config.yaml
encoder_arch: "jasper"
vocab_size: 32
decoder_norm_position: "pre"
decoder_activation: "gelu"
decoder_tie_embeddings: true
one_sided: false
lr_schedule: "wsd"
weight_decay: 0.2
Rows from block 2 of the text decoder, named by matrix and row number. Rows with one number belong to one neuron. Each number is 128 + 24 x the weight over its row's rms, rounded and kept within 0 to 255. All counts start at 0. After the name is the row's rms in percent of the matrix's.
# fc1: MLP up (decoder.blocks.2.mlp.fc1.weight, 512x256), inputs 104-155
# fc2: MLP down (decoder.blocks.2.mlp.fc2.weight, 256x512, transposed), outputs 104-155
fc1.424 098 [137  97 118 122 181 142 162 141 104 169  88 111 131 158 179  87 145 100 111 136 104 127 107 125 134 145 168 139 105 116 138 123 126 148 122 137 169 155 149 111 142 135 169 159  94  94 128 119 106 126 119 116]
fc2.424 101 [ 89 165 119 113 127 106 138 155 155 156 159 125 141 133 130 124 156 105 116 137 144 133 142  96 129 108 138 107 145 125 122 121  86 119  89 140 147 110  98 121 176 102 147 132 112  99 105 156 154  76 171 124]
fc1.425 101 [115 104 120  87 111 137 115 144 114  99 158 156  84 150 160 142 154 140  93 124 133 116 138 122  77 116 117 134  96 145 147 143 115 106 173  82 138 176 119 148 116 120  96 121 139 128  81 142 145 179 159 133]
fc2.425 093 [165 136 125 145 118  78 120 108 149 145 136 148 119 153 129 105 140 130 130 165 136 143 126 129 165 128 136 175 145 176  80 112 131 158 150 142 143 137  71 179 116 183 147  96 145 128 101 121 122 103 141 144]
fc1.426 101 [107 143 156 137 157 155 123 148 143 125 111 164 154 113 130 113 101 122 158 142 125 157 113 125 102 134 122 155 129 174 113 108 115 108 166 109 136 159 122 169  91 148 142 142 169 142 111 130 130 130  90 104]
fc2.426 106 [122 120 128 156 114 146 123 108 166 141  88 104 147 136  89 118 123 112 103 120 155 144 154 150 107 127 131 149 127 103 121 116 139 153 104 203 123 110 146 133 109 143 158 144 140 158  91 135 142 150 102 171]
fc1.427 103 [131 136 102 144 128 139 178 127 143 114 176 143 116 164 174  90 153  94 133 162 121 155 142 104 139 128 136 125 122 156 145 138 184 199 151 139 142 142  53 143 167 115 162 181 103 134 109 111 145 126 141  88]
fc2.427 102 [ 94 134  91 168 143 147  83 143  85 124  94 155 127  87  91 104 146 104 146 130 155 119 115 101 131 143 171 131 156  95 144 107 181 110 120 139 128 138 171 144 103 175 131 125 123 127 120 116 131  84 132 156]
fc1.428 101 [155 129 102 135 139 109 115 118 100 135 132 167 163 118 147 144 118 102 124 112 136  70 122 145 137 111 109 128 108 104 140 152 160 135 120 136 160 154 123 152 126 101 129 123 155 148 140 129  85 157 127 123]
fc2.428 101 [153 126 138 125 127 118 153 145 136 112 119 152 144 148 142 144 124 125 162  93 102 141 154 108 107 118 139 127  99 110 121 149 165 108 154 108 128 139 118 112 160 129 156 130 151 114 143 101 183 105  93 141]
fc1.429 100 [130 167 138 129 116 121 158 125 132 133 127 100 176 125 107 110 122  64 114 101 137  88 137 103  92 138 165 103 120 135  95 135 125 114 124 144 121 139 123 100 134 116 126 131 141  61 155 137 137 130 173 130]
fc2.429 103 [144  96 123 165 136  99 131 150 135  95 134 160 126 110 172 105 122 129 114 116 109 119 103 109  90 134 133 126 116 120 186  86 123 120  89 142 110  97 128 106 155 147 142 148 140  77 146 110 121 108 125  98]
fc1.430 093 [112 122  73 107 134 147 106 134  66 108 149 126  87 106 168 149 126 105  64 120 113 123 130 128 138 113 141 115 160  80 132 194 140 108 173 108 118 126 110 136  92 126 149 144 109 115  93 148  92 148 100 142]
fc2.430 096 [143 186 142 145 120  95 100  69 121 101 112 119 100  87 159 140 157 122 120 142 153 129 111 150 157 107 142 197 124 140  92 134 125 149 104 116 167 100 113 120 105  78 144 110 140  89 117 130 135 153 123 114]
fc1.431 097 [130 111 124 137 165 121 149 149 143 174 110 153 121 103 158 155 141 133 165 128  92 108 161 138 107 127 153 122 131 119 150 121 119 162 127 128 112 126 140 190 108 149 118 160 145 131  84 132 147 141 104 117]
fc2.431 096 [126 144  82 125  95 119 122 130 160 135 122 125 152 107 130 117 100 126 157 110 168  88 103 130  96 112  74 145 136 153 162 166 128 130 138  91 108 176 106 104 115  95 122 139 140 123 123 133 111 134 143  98]
fc1.432 094 [133 132 151 107 141 125 136 117 161 127 119 108 123 151  71 123 105 148  86 121 127 167 100 153 118 150 161 170 114  98 137  99 142 113 129 112 104 123 115 112 120 110 127 150 131  95 121 125 114 154 123 120]
fc2.432 099 [133 133 130 140 137 151 140 115 113 104 115 147 160 110 180 151 170  88 160 137 144  94 194 120 174 130 156 114 108 110  90 159 141 157 122 131 113 141 139 106 120 125 127 145 136 139 140 126 136 104 144 107]
fc1.433 102 [111 128 118 109 125 135 145 161 125 108 124 141 106 134 109 133 136 134  81 124 120 116 141 113  97 125 143 102 117 152 121 140 124 153 105 120 149 158 131 151 108 116 167  96 151 116 136 145 113  99 102  93]
fc2.433 102 [121 134 160 135 128 111 169 138 163 125 143 118 180 157 148 136 138 141  78 153 108  94 171  94 150 139 129 142 138 104 113 140 168 144  81 107 127  98 147 111 142 105 111 179 116 131 110 134 130 109 160 114]
fc1.434 091 [143 161 140 160 126 125 122 140 129 137 170 107 132  96 121 126 125  68 129 107  56 150 128 139  78 117 127 101 111 118 124 148 124  85 126 141 121 162  97 122 117 115 146 114 111 142 147 102 128 149 170 159]
fc2.434 097 [149 123 138 116 126 103 141 143  99 106 150 127 135 175 131 111 140 101 161 149 111 138  88  98 172 123 126 120 110  98 116 122 176 104 114 162 131  78 155 139 122 113  60 101 171 158 113 168  74 115 138 154]
fc1.435 094 [115 172 157 136 150 129 137 116 129 116 136 108 145 154 127 122 139 129 149 119 125 121 130 102 156 109 159 105 146  92 108 127 108 181 138  91 186 140 116  88 132 125 119 123 101 183 109 102 130 121 121 118]
fc2.435 093 [131 138 123  93 147 139 161 121 125 153 159  92  98  90 151 105 102 139 129  95 135 170 128 134 158 127 126 133 147 130  90 124  88 136 138 124 154 124 140 152 164 127  92 145 161 143 174 136 127 129 137 177]
fc1.436 098 [158  96 118 109 162 113 152 113 133 138 133  95 156 156 129 124 137  93 168  92 110  98 131 116  85 127 119  84 115  93 156 118  93 126 125 143 180 132 105 115 114 144 129 155 125 107 116 138  90  92 142 147]
fc2.436 092 [105  98 133 112 126 169 123 147 135 102 111 104 128 106 152  83 144 117 142 175 146 150 135 169 175  98 130 164 128 127 119 111 122 134 182 121 120 181 112 177 119 106 125 100 177 182 140 155 125 129 155 173]
fc1.437 107 [132 128 113 124  89  92 144 135  93 117 145 147 133 167 118 130 148 133 144 105 158 114 116  93 131  92  95 124 171 155 127 158 142 146 111 138 126 140  97 133 128  94 129 190 148 157 111 101 139  85 114  80]
fc2.437 101 [146 132 139 102  61 153 154 147 172 107  89 126 116 126 144 120  92 124 132  69  96 109 145 143 154 155 116 150 120 176 147 105 103 139  71 106 144 145 102 112  78 104 123 130 122 136 125 138 110  97 111 122]
fc1.438 092 [126 165 151 169 144 123  97 112 130 168  90 129 112 109 145  86 144  77 144 140 133 150 132 114 141 142 125  96 137 128 126  94 104 107 118 137 108 141 147  87 132 167 114  95  89  89 108 115 119 118 112 124]
fc2.438 097 [148 112 118 116 164 112  96 143  99 159 127 113 140 169 139 117  82 146 105 156  90 125 101 102 101 128 107 106 138 132 135 109 140 140 129 114 140 121 180 133 150 146 150 139  98 129  78 112 113 154 142 108]
fc1.439 107 [153 162 167 109 173 154 136 139 105 164 148 104 124  97  96 170  85 138 122 174 103 141 168 151  85 112 122  94 192 115  89 141 132 131 151 101  97 147  88 155 140 129 144 160 147 146  77 101 171 106 141 130]
fc2.439 102 [130 158 142 119 128 144 116 143 147 161 151 152 169 142 120 182 125 129 122 167 158 113  90 104  73 151 106 138 170 106 132 172  95 162 111 158 166 138 144 103 145  96 110  92 120  92  89 130 138  92 119 146]
fc1.440 100 [104 101  99 145 127 150 164  94 161 107 169 107 124 143 103 124 140 146 140 115 162 130 133 131  88 116 127 112  97 129 165 138 149 137 162 160 144 183 118 149 150 111 154 138 112 112  83 134 120 128 105 111]
fc2.440 098 [167 159 152  90  91 140 127 155 151 114 112 134 105 128  73 145 174 110 101 122 180 170 138 108 136 102 123 157 117 133 152 134 133 119 105 150  82  95 104 145 138 171  92 146 100 123 104 155 110 118 109 137]
fc1.441 116 [156 147 143 126 139 123 119 173 135 135 159 134 124 118  81 145  80 122 101 161 119  94 168 115 154 205 110 103 122 128  99 103 106 159 148 121 109 136  96  81 112 113 153 140 117 118 120 119 123 114  98  93]
fc2.441 085 [147 119 121 131 103 134  96 131 108  97 150 114 119 160 147 180 164 149 118 133 137 103  89 135 120 135 157 123  97 168 115  69 124 127 113 157 118 123 182 136 148 120 127  94 132 104 149 122 156 140 121 126]
fc1.442 098 [141  92  94 125 112 139 143 114  82 118 146 109 163 126  89 115 113  99 126 155 144 120 145  83 124 132 111 139 116 148 149 142 167 131 135 144 120 123 170 149  65 128  76 118 149 142  81  52 133 144 104 160]
fc2.442 102 [123 154  93  89 125 132 107 123 152 155 120 136  85 178 155 103 153 138 134 122 130 143 115 123 131 142 142 137 142 109 150  91 160 133 166 137 142 159 161 143  57 136 125 153 135 208 155 129 167 115 136 112]
fc1.443 105 [140 103 138 149 183 111 142 142 137 173 158 120 121 129  62 160 161 133  98 132 174 139  77 113 152 125 133 114 113 154 131  95 136 139 149 109 134 146 131  98 127 122 202 139 153 147 105 125 129 146 157  83]
fc2.443 093 [126 126 102 106 153 141 129 143 138  90  99 127 142 105 119 152 145 104 148 181 114 139  80 119  99 111 101 118 131 164 103 125 113 140 138 158 172 152 124 146  97 101 126 128 160 117 136 154 129  97  96 151]
fc1.444 098 [123 142 102 140 101 136 117 117 128 167  87  83  80 124 104 117 119 132 126  94  90 134 142 131 167 110 127 146 119 161 121 149 103 117 127 120 145 126 137 141 117 118 113 152 148 146 127 123 123 134 179 117]
fc2.444 104 [131 148 135 107 178 120 139 133 150  42 153 137 100 115 117 107 132 149 150 146 139 122 139 150  92  94  96 158 171  91  85 128 142 109 116 160 160 109 116 174 164 140 154 103 153 149  83 149 150 166 123 119]
fc1.445 105 [143 131  76 113 109 119 155 135  96 142 115  98 111 131 137 110 116 113 143 131 153 103 124 136 141 156 147 131 144 113 163 159 150  84  59 142 111 154 110 169  96 125 117 125  95 138 123 158 114 169 163 140]
fc2.445 104 [151 136 103  99 165 128 126 158  77 144 166 146 100 151 105 132 142  97 155  92 130 138 113 132 126 145 108 120 134 126 128 109 146 145  83 149 149 159 146 172 143 129 127 124 152 128 125 116 131 124 127 101]
fc1.446 102 [105 161  87  87 146  97 115 147 151 124 119 116 130 139 148 141 153  93 125 158 140 151 127 149 154 158 118 142 116 116 104 135 135  89 103 152 164  70 140 150 132 106 137 132 104 129 128 103 164 139 120 123]
fc2.446 105 [138 120 173 107 161 144 134 111 132 115 180 110 150 105 144 139  91 115 141 103 111 139  87 119 148 133 180 135 102 136 139 105 142 158 141 158 140 129 125  87 174 125 122 128 119 113 141 122 139 172  95 152]
fc1.447 093 [104 139  93  76 128  81 162 136 113 107 141 135 167 136 109 140 135 149 149 143 179 113 162 126 142  74 107 114 146 178 144 135  81 167 122 124 121 121 120 103 146 155 123  51  61 133 100 128  77 140 158 149]
fc2.447 093 [129 150 119  84 170 150  81 124 133  94  89 135 119 132  94 120  82 131 116 126 121  97 111 133 128 125  86 118 136 126  87 120 151  94 178 106 144 100 156 172 124 114 133 104 128  95 139 154 144 119 139 114]
fc1.448 101 [115 101 134 148 135  97 133 147 151 182 150 134 129 116 176 135 147 137 137 116 159 114 159 100  91 127 114  84 127 114 162 122 106 121 132  76 114 146 115 148 128 155 131 150 152  83 114 103 186  99 126 145]
fc2.448 097 [125 111  99  92 147 139 153 157 117 139 149 134 137 143 121 162 105 116 117 121 118 130 136 167 124 144 134 128  92 120 124 145  87 116 122 100 119 103 119 152 108 103 119  90 102 107 167 166  91 103 160 136]
fc1.449 097 [119 107 123 149 152  59  82 111 115 123 109 152 122 115 130 145  95 145  73 170  83 110 137 117 140 112 132 130 105 133 126 121 108 124 102 147 106 121 149 148 151 121  93 127 158 112 120 134  64 113 120 111]
fc2.449 103 [120 125 148 120 131 150 124 102 109 122  84 108 144 102 125 125 119 131 104 121 189 103 181 149 136 140 132 151 168 135 106  64  76 145 159  93 122 102  92 149 115 142  82 124 157 120  97 118 112 123 153 154]
fc1.450 102 [133 132 114 116 179 134  98 144 106 127 104  80 116 122 110 130 128 176  96 126 124  88 131  83 124  93  97 129 136 146 150 107 126  85 116  82 132 131  92 123 112  88 178 178 129 124 124 123 129 161 126 141]
fc2.450 094 [133 109  99 179 116 137 164 168 111 151 125 149 121 117 168  92 155 138 125 112 116 114 140 170 138 132 101 107  99 139  86 152 130 127 126 111 102 160 155 100 130 135 143 124 155 123 153 148 162 103 147 146]
fc1.451 107 [131 132 119  65  86 117 122 160 104 144 125 118 143 186 109 136  99 144  95 125 131 122 116 107 154 134 136 117 187 136 149 122 129 128 121 125 116 104 135 146 174 156 142 109 113 125 138 145  89 127 116 136]
fc2.451 105 [101 120  86 132 126  83 143 143 116 122 108 102  95 129 118 161 149  93 145  74 150 101 114 138 135 140 203 120 120 119 173 121 141 121 102 142 101  92 117 124 143  99  96 129 158 154 136 142 143  93 132  99]
fc1.452 099 [109 158 121  77 136 126 151 144 137 106 109  99 154 105 105 136 114 132 139 156 108 166 149 181 170 161 132 118  99 127 156 117 147 137 112 131 133 112 110 129 128  99 140  45 114 135 131  89 158 144 156  97]
fc2.452 101 [109  94 169 122 134 110 136 114 180 100 154 162 111 163 125 124 129 105 132 105 137 159 139 135 127 113 145 127 121 146 125 113 126 127 148  94 143 204  71 133 130  94 121 129 110 130 118 163 123 126 119 122]
fc1.453 095 [109 154 117 115 115 105 125 104  99  99 117 120 135  98 143 134 153 131 126 107  80 148 163 114 130 145  77 119 139 152 156 151 119  97 138 127  97 151 128 169 184 173 178 157 126 121 112 154 165 107 142 125]
fc2.453 095 [165 139 106 115  94 114 177 158 115 136  90  86 120 130 164 130 120 111 120 103 126 113 110 119 134 155 114 127 162  66 138 134 129 133 177 144 146 123 145 118  92 119  58 114 124 136 151 151 136 127 155 125]
fc1.454 097 [163 130 120 181 126 144 149 132 169 133 152 173 126 132  97 112 165 163 156 157 132 130 130  91 124  99 152  93 103 149 150 145 138 137 103  87 141 133 102 143 133 109 147 166 183 126 185 113  57 130 127  77]
fc2.454 097 [189 125 111  96  99 128 123 140 135 130 130 148 148 133 135 150 107 149  95 157 152 174 150  98 128 148 138 148 110 174 120 149 148 166 150 122 121  97 114 116  70 116  97  94 136 121  70 150 144 155 142 131]
fc1.455 098 [130 113 179 103 104 142 135 107 141  97 116  84 152 123 106 133 125 111 139 145 108 168 116 191 105  97 108  97 142 100 106 127 104 146 154  99 134 134 101  59 120 134 158 147  78 155  83  55 140 103 101 141]
fc2.455 095 [107 136 139 105 124 123 109 105 154 103 144 146 166 156  94  89 148 121 142 136 106 147 123 146 133 147 119 135 110 139 163 142 140 144 160 131 139 113 135  81 114 151 128 186 165 149 137 115 155 115 121 125]
fc1.456 096 [131 142 126 106 176  88 120 185 125 122 118 117 151  89 138 110  61 136 161 145 143 112 155 117 132 136 103 181 123 148 145 137 115  97  90 150 127  85 167 156 124  99 149 147 148  85 137 152 110 100 143 146]
fc2.456 094 [142  81 124 174 125 148 125  71 144  87 164 152 117 170 129 157 146 112 133 114 131 129 125 150 104 119 142 112 132 105  99 126 173 126 123 135 130 140 121 154 128 125  57 119 120 128 136 132 157  95  89 135]
fc1.457 107 [109 114 112 179 166 129 145 127  88 113 100 166 129 117  99 163 135  90  98 120 112  92 136 141 124 113 133 152  67 103 151 149 112 128  99  71 164 150 137 148 124 124 107  99  81 124 121 100 131 133 111 101]
fc2.457 100 [104 143  77 112  63 162 183 150 146 131 127 153 133 126  72 130  86 137 129  92 107 142 124 160 132 130 183 174 130 122 113 144 114 137 142 112 114 124 114 127 129  90 145 123 122 124 170 119 110 101 133 142]
fc1.458 102 [128 168 123 133  93 126 118 129 126 116 148 134 113 168 132 135 136 149 160 126 107 144 146 103 111 138  83 136 113  89 154 124 102 176 150 138 123 125 123 133 139 131 133 151 103 134 123 107 132 163 169 177]
fc2.458 101 [139 151  93 115  91 123 108 148 150 130  81 141 124 125  95 126 100 156 134 156 110 141 119  90 117  85 154 151 145 127 117 146  97 144 121 135 105 134 143 134  81 105 135 135 102 111 144 166 137 114 156 129]
fc1.459 098 [146 125 105 148 129 156 158 105 146 123 150 116 127 149 166 140 122 140 153 167 133 156  84 140 117 131 145 144  91 132 107 125  94 129 105 103 149 171 131  62 118 153 131 138 154 115 117 113 114 106 128 143]
fc2.459 100 [164 143  58 111 145 104 112  92 132 118 112 142 115 152  77  77 129 151 106 139  85 150 148 144 103 134 112 157 115 164 128 102 147 141 111  76 111 117 116 119 132 140 142 132 139 101 119 144 121 113 131 122]
fc1.460 100 [103 105 101 102 138 102 106 140 106 100 140 104 150 136 108 119 124  80 120  93 169  65  71 118 122 107  97 148 135 161 135 127 144 127 145 123 157 110 125 134 104 109 119 110 109 135 146 128 140 103 132 106]
fc2.460 095 [158 118 120 136 120 114 136 141 139 176  78  94 103 112  71 132 116 125 149 152 130 148 162 109 115 121 138 131 117 165 153 137 115 149 117 143 112 147  95 122 125 182 100 124 136 128 167 131 125 168 129 163]
fc1.461 108 [146  98 155 124 133  95 124 119  60  84 166 108 153 121 127 164 124 130 128 104 125 131 123  85  93  83 115 122 135  95 151 133 154 116 165 114 121 137 153 118 102 138 104 138 108 146 137 122 147 126 154 137]
fc2.461 111 [140 110  94 141 155 132 106 125 139 130 121 105 104 140 111 128 136 156 162 144 151  82 110 106 144  89 122 141 138 183 150 158 144 138 165 141 144 105  76 143 108 145 112  74 127  97 104 124 157  94 125 133]
fc1.462 105 [ 95 129 117 120 108  65 166 214 141 160 136 142 107 120 114 127 158 118 145 130 134  78 166 147 137 135 130  90 166 196 133 148 119 155 120 112 160  85 142 142 142  94 107 151 108  98 126 130 139 140 146 122]
fc2.462 113 [150 120 107 115 137 103 130 123  97 120 124 119  93 134 105 152 123  95 124 143 150 108 129 123  84 143 123 141 118 164 162 140 135 123 131  71 126 105  93 115 100 139  79 135 125 139 142 135 190 137 124 183]
fc1.463 096 [111 140 153 148 182 121 144 123 141 143 121 111 113 115 103 107 151 100 129 145 134 177 122  86 166 161 157 131 148 131 121 110 141 130 119  93 124 109 128 141 142 153 182 127 143 159 139 141 111 141 117 108]
fc2.463 097 [140 123 136 132  97 146 154 115 136  89 102 141  91 158 119 126 113 107 107 101 143 135 161 176 147 126 134 131 158 163 123 179 163 122  97 159 155  93 136 107 122 159 120 145  76 106 116 120 152  96 134 172]
fc1.464 106 [ 90  92 113 132 115 101 136  94  98 155 188 128 138 138  95 104 124 105 136 125 134 180 150 109 151  90 143  93 102 139  90  97 142 172 159  77 123 125 132 110 138 116 121 140 109 183 131 138  86 144 151 121]
fc2.464 104 [152 144  93 155 126 101 100 134 158 131 149 141 111 129 145 122 158 119 136 130 148 174 179 118 147 101 143 192 125 114 106 114  86 106 145 126 121 119 140 113 139 153 124  82 127  98 162 164  97 113 158 117]
fc1.465 096 [132 129 122 113 120  61 151 112 118 159 154 123 117 124 137 163 168 142 157 126  91 108 125  98  95 173 157 118 139 132 141 144 117  73 138 104 161 109 107  76 114 150 117 121 111 115 127 113  83 143 160 131]
fc2.465 098 [169 165 141 113 151 109 128 162 104 144 143 124 118 160 117 130  98 134 113 152 109 158 110 158 117 102 119 141 123 117 115 116  93 148 100  79 147  80 117 125 104 126 134 101 106 121 109 120 150 126 105 168]
fc1.466 105 [ 99 149 136 136 151 108 166 120 188 118 133 133 115 159 104 136 125 137 127 157 164  81 167  94 125 138 147 139 132 165 189 139 124 134 133 154 142 146 140 156 132 164 110 111 131 115 169 127 145  98 126 174]
fc2.466 110 [174 152 146 102 155 125 161 167 118 133 125 109 108 117 153 137 150 117 139 164 108  97  85 157 192 152 106 129 109  92 147  85 126 116 146 110 143 130 122 137  90 168  98 118 135 147 116 173 116 139 163 114]
fc1.467 110 [152  94 120 173 138 104 140 100 137 133 145 135 122 134 119 151 105 146 121 126 140 119 120 120 117 104 108 107 164 146 128 148 133  87 162 110 126 128 157 130 114 166 150 140 128 125 117 137 138 170 166 136]
fc2.467 105 [129 111 128 145 134 125 131 105 158  78 161 174 105 122 108 127 113 138 108 164 105  89 134 133 134 106  84 114 128 111 116 118 143  86 120 133  89  81 106 173 125 119 129 147 129 169 131 112 105 162 149 136]
fc1.468 097 [135  99 143 140 117 153 108 126 115 181 119 124 139 135  58 126  54 136 137  99 118 110 137 121 159 181 123 124  88 149 140 149 136  70 105 126 116  85 140 104 123  99 104 117 149 136 111 158 147 130 151 120]
fc2.468 102 [157  97 137 121 134 131 111 142 111 192 100 146 141 134 112 167 159 153 155 102 146 117 133 142 160 119 102 114 125 120 170 143 106 119 120 142 141 125 125 139 107 129  99 189 187 111 111 152 123 151 155 138]
fc1.469 111 [135 133 110 158 123 151 151 161 104  98 156 149 100 116 138 106  94 116 141 129 147  89  82 107  98 125 148 155 116 113 140 117 163 144 126 145 131 147 153 178 163  93 116 134 135 175 151 127  86 129 147 156]
fc2.469 103 [119 149 170 136 106 135 136 149 119 148 170 117 142 124 115 102 113 109 172  90  95 171 139 134 123 109  95 104 116 111 144 147  87 156 132 116 160 153 129 145 157 136 110 153 124 108 152 153 111 148 171 193]
fc1.470 098 [131 138 149 145  63 110 162 143 111 163 136 105 129 129 125 122  99 127 111 118 126 121 102 118 135 101 136 129 153 108 120 154  91 111  92  80 112 144 118 133 128 100 122 153 114 104 137 134  90 171 108 140]
fc2.470 112 [135  90 105 119 127 106 132 136 138 125  97 113  90 104 128 132 137 134 170 117 152 132 127 148 136 155 130  52 158 103 148 139 133 123 137 141  93 143  94  94 111 112 117 144 138 138  95 115 122 125  99 146]
fc1.471 098 [101  76 107 106 126 137  88 161 153 112 137 160 105 175  85 149 130 106 135 175 147 133 157 164 135 119 144  87 140 132 186 101 152 174 152  80 114 144 144 140 104 114 101 138 120 141 154  83 178 112 170 119]
fc2.471 100 [105 131 136 141 142 111 129 141 117 120  88 120 107 101 164 136 134 114 127 119 118 108 135 134 131 118 122 162 117 115 134 139 141 159 131 120 150  98 122 138  87 131 124 101 115 160 145 129 124 135 132 136]
fc1.472 096 [132 123 140 110 115 115 138 137 131 122 139 186 137 117 147 101 139 132 114 194 134 123 110 108  99 131 164 161 111 167 149 145 133 107 135 150 116 106 133 151 122  86 161 121 123 126  79 130  86  94 184 104]
fc2.472 099 [136 165 126  97 140 198 119 153 138 145 123 129 158 155 127  70  90 125 145 128 108 108  98 129 126  97 100 132 132 135 130 118  96 171 178 154 147 137  93  82 157 123 127 136 104 130 113  84 145 139 146 149]
fc1.473 095 [121  76 131 118 102 112 174 133 144 178 109 106 138 143 135 131 158 143 105 125 101  88 145 118 146 128 106 127 145 125 108 119 134  93 112 127 128 128  91 138 154  97 158 145 142 134 114 114 167 139 118  98]
fc2.473 097 [100 124 144 121 139 149  92 162 164 166 147 146 152 153 144 113  91 121 133 122  73 148 113  96 107 112 116 125 103  90 136 166 192 169 115 125  68 126 120 102 133 132 136 149 113 149 125 137 130 143 103 168]
fc1.474 113 [118 165 111  92  77 106  94 134 103 141 150 156 116 126  75 124 123 144 130  85 143 116 128 131 127 122 146 154 122 140 136 138  93 143 144 133 131  95  92 142 138 128 107 139 111 142 148 118 144 130  93  88]
fc2.474 112 [ 99 132 136 137 119 113 145 154 139 119 133  95 137 104 111 113  93 133 141 147 114 103 131 147 137 177  95 138 114 133 151 140 152 151 132 130 125 114 161 108 151 113 108 127 153  98 120 174 118 146 146  94]
fc1.475 102 [123 103 134 139 147  93 148 121 126 121 114 145  93 148 104 171 125 154 143 142 134 126 206  90 110 115 130 145 161 166 115  98 163 134  55 123 109 114 136 110 140 107 118 163 156 147 141 157 143 160 132 127]
fc2.475 099 [118  60 163  78 152 139 131 166 121 160 116 158 140 148 144 108 132 117 121 111 108 117  90 132 155 132 106 118 110 116 144 124 114 118 167  90 135 130 170 113 119 114 127 138 145 165 150 108 151 121  85 130]
fc1.476 103 [127 143 122 146 127 132 137 122 146 111 151 109 108 132 141 150 125 140 140  97 118 126 146 151 146 116 119 129 134 133 102 129 145 133 110 166  93 105 154 121  87 113 133 153 145 158 142 104 168 115 104 138]
fc2.476 103 [131 151 143 163 157 159 152  70 117 137 152  93 146  96 129 143  88 178 174 143 131 126 151 110 137 125 115 152 154 131 106 112 114 129  97  98 113  97 105 143 109 165 147 111  90 169  82 154 121 133 129 156]
fc1.477 099 [106 160 119 140 117 130 122 150 153  95 176 160 175  66 138 157 143  99  91 110 128 114 142 144 152 128  81  89 114 153 120 140 149 124 166 134  97 143 118 122 158 126  94 145 102 122 151  99 114 150 134 116]
fc2.477 100 [156 109 124 113 131 144 121 163 133 144 109 127 144 155 129  95 139 125 154 156 152 124 137 122 101  82 106 138 139 110 145 148 157 169 130 111 129 141  99 129 131 132  78 126  80 131 106 103  88  84 113 120]
fc1.478 095 [103 116 115 143 142 120  94 117  70 142 142 115 118 138 136 149 143 161  89 118 103  60 140 131 117 182  82 134 107 127 116 167 110 120 144 162 118 112  79 116 123 152 147 166 111 152  80 129 138 116  86 121]
fc2.478 098 [129 170 168 130 120 116 129 128 133  99 125 123 121  96  98 166 122 140 144 150 149 117  94 122 142 112 169  97 142 167 103 120 109 163 104  84 135 141 103 133  57 139 151 139 131 106 142 131 166 125 109 159]
fc1.479 097 [148 130 160  99 155 123 167 183 136 142 127 107 132  95 120 155 147 140 139 134 168 122 135 148 114 148 122 106 132 146 149 148 110 142  95 165 171 152 102 123 111 118 166 168 145 156 145 134 178 159 144  80]
fc2.479 106 [113 164 137  99  84 102 135 111 123 105 136 162 116 121 131 123 100 148 158 107 142 105 130 162 162 153  87 157 122 119 124 156 115 101 143 133 118 117 187 102 142 167 138 122 142 144  83 165 125 149  92 138]
fc1.480 106 [119 125 135 123 125 114 157  96 181 109 140 123 153 150 135 140 114 142 122 116 167 123 143 123  99 139 110 156 124 154 139 184 130 160 125 132 113 127 122 107 157 133 122 129 135 138 161 117 133 154  93 129]
fc2.480 101 [160 122 113 149 136 127 100 107 102 147 136 134 113 139 120 122 114 149 123 141 122 106 108 101 130 137 151 123 154 146 100  98 135 149 126 107 185  53 114 157 119 125 152  97 132 157 144 139 107 134  93 157]
fc1.481 093 [142 148 135 154 121  97 109 141 117 134 154 140 109 133 114 153  94 133 109 159 114 133 162 115 151 152 120 101 103 152 165  85 142 162 120 143 189 123 120 109  93 131 134 141 103 148 119 105 102 122 120 116]
fc2.481 094 [123  85 115  76 133 105 111  96 127 156 143 134 136 103 121 135 136 126  73 101 185 124  79 126 131 103 136 140 124 162 103 175 116 182  79 131  81 126 125 168 157 119 121 129  99  78 118 184 108 149 124 128]
fc1.482 111 [122 127 105 129 110 149 145 181 113 118 152 107 146 101 113  94 156 111 150  97 109  90 141 116 100 141 148 125 137 119 102 171  86 146 158 127 161 139 118 117 107 151 142 133 104 159 161 112  98  78  94 136]
fc2.482 106 [ 75 125 137 169 152  73 149 143 134 130 137 121 155 121  72 137 123 131 115 136 109 139  98 121 117  74 126  85 145 112 156 131 147 110  66 140 127 100 161 158 176 130 128 105 138 135 148 143 130 132 131 101]
fc1.483 111 [113 149 111 112 116 120 149  83  92 129  96 141 111 128  85 119 111 118 129 158 148 144 139 132 120 132 105 152 124 150 130 105 155 176 159  84 102 135 150 129 107 140  96 101  89 120 147 161 187 137  87  95]
fc2.483 107 [132 109 136 146 138 166 194 126 142 127 172 123 131 137 121 115 122 105 115  87 122 106  95 131 134 173 148 137 135 134 134 153  77 117 105 125 147 115 139 123 136 142 134 181 137 138 110 147 122 113 147 148]
fc1.484 105 [ 91 100 141 160  84 120 153 124 129 133 132 159 126 155 145  98 128 104 114 145 113 140 137 115  97 153 112 142 103 128  87 133 118 114 163 173 161 135 219 124  95 125 127 111 167 152 138  97 124 121 109 113]
fc2.484 100 [175 103 106 102 137 122 105 132 115  94 143 139 136 179 138 134 119 129 109 156 160 140 153 190 133 108 154 106  89 109 137 101 175  89 112 152 119 113 120 119 134 153 152 114 114  91 143  88  92 133 133  78]
fc1.485 094 [135 145 140 133 123 102 122 137 133  93 166 132 122 169 136 138 153 122 117  70 112 110 111 132 110 129  99 141 103 147 131 150 123 115 151  86 108 128 109 134 127 119  81  85 121  87 121 117  89 159 102  92]
fc2.485 090 [116 132 114 120 147 101 110 118 110  98 132 115 157  98 116 139 132 138 150 108 128  98 121 106  96 155 147 152 103  89  91 109 137 131  85 126 147  89 128 127 109 105 156 113 136 139 134 122  91 160 195 125]
fc1.486 087 [101 106 106 103 129  76 142 161 169 106 140 146 127 111 123  77 132  97 120 153 132 135 124 134 105 106 156 127 119 174 138 156 146 135 147 129 118 133 144  95 119 106  88 111 109 123 127 132 143  96 110 149]
fc2.486 090 [146 172 162  97 131  78 123 130 132 150 146 120 106 131 126 189 112 111 132 112 125 101 159 132 140 124 142 136 140 166 164 111  89 153 125 150 116 164  99  78 126 105  80 110 116 140 139 154 112 113 174  64]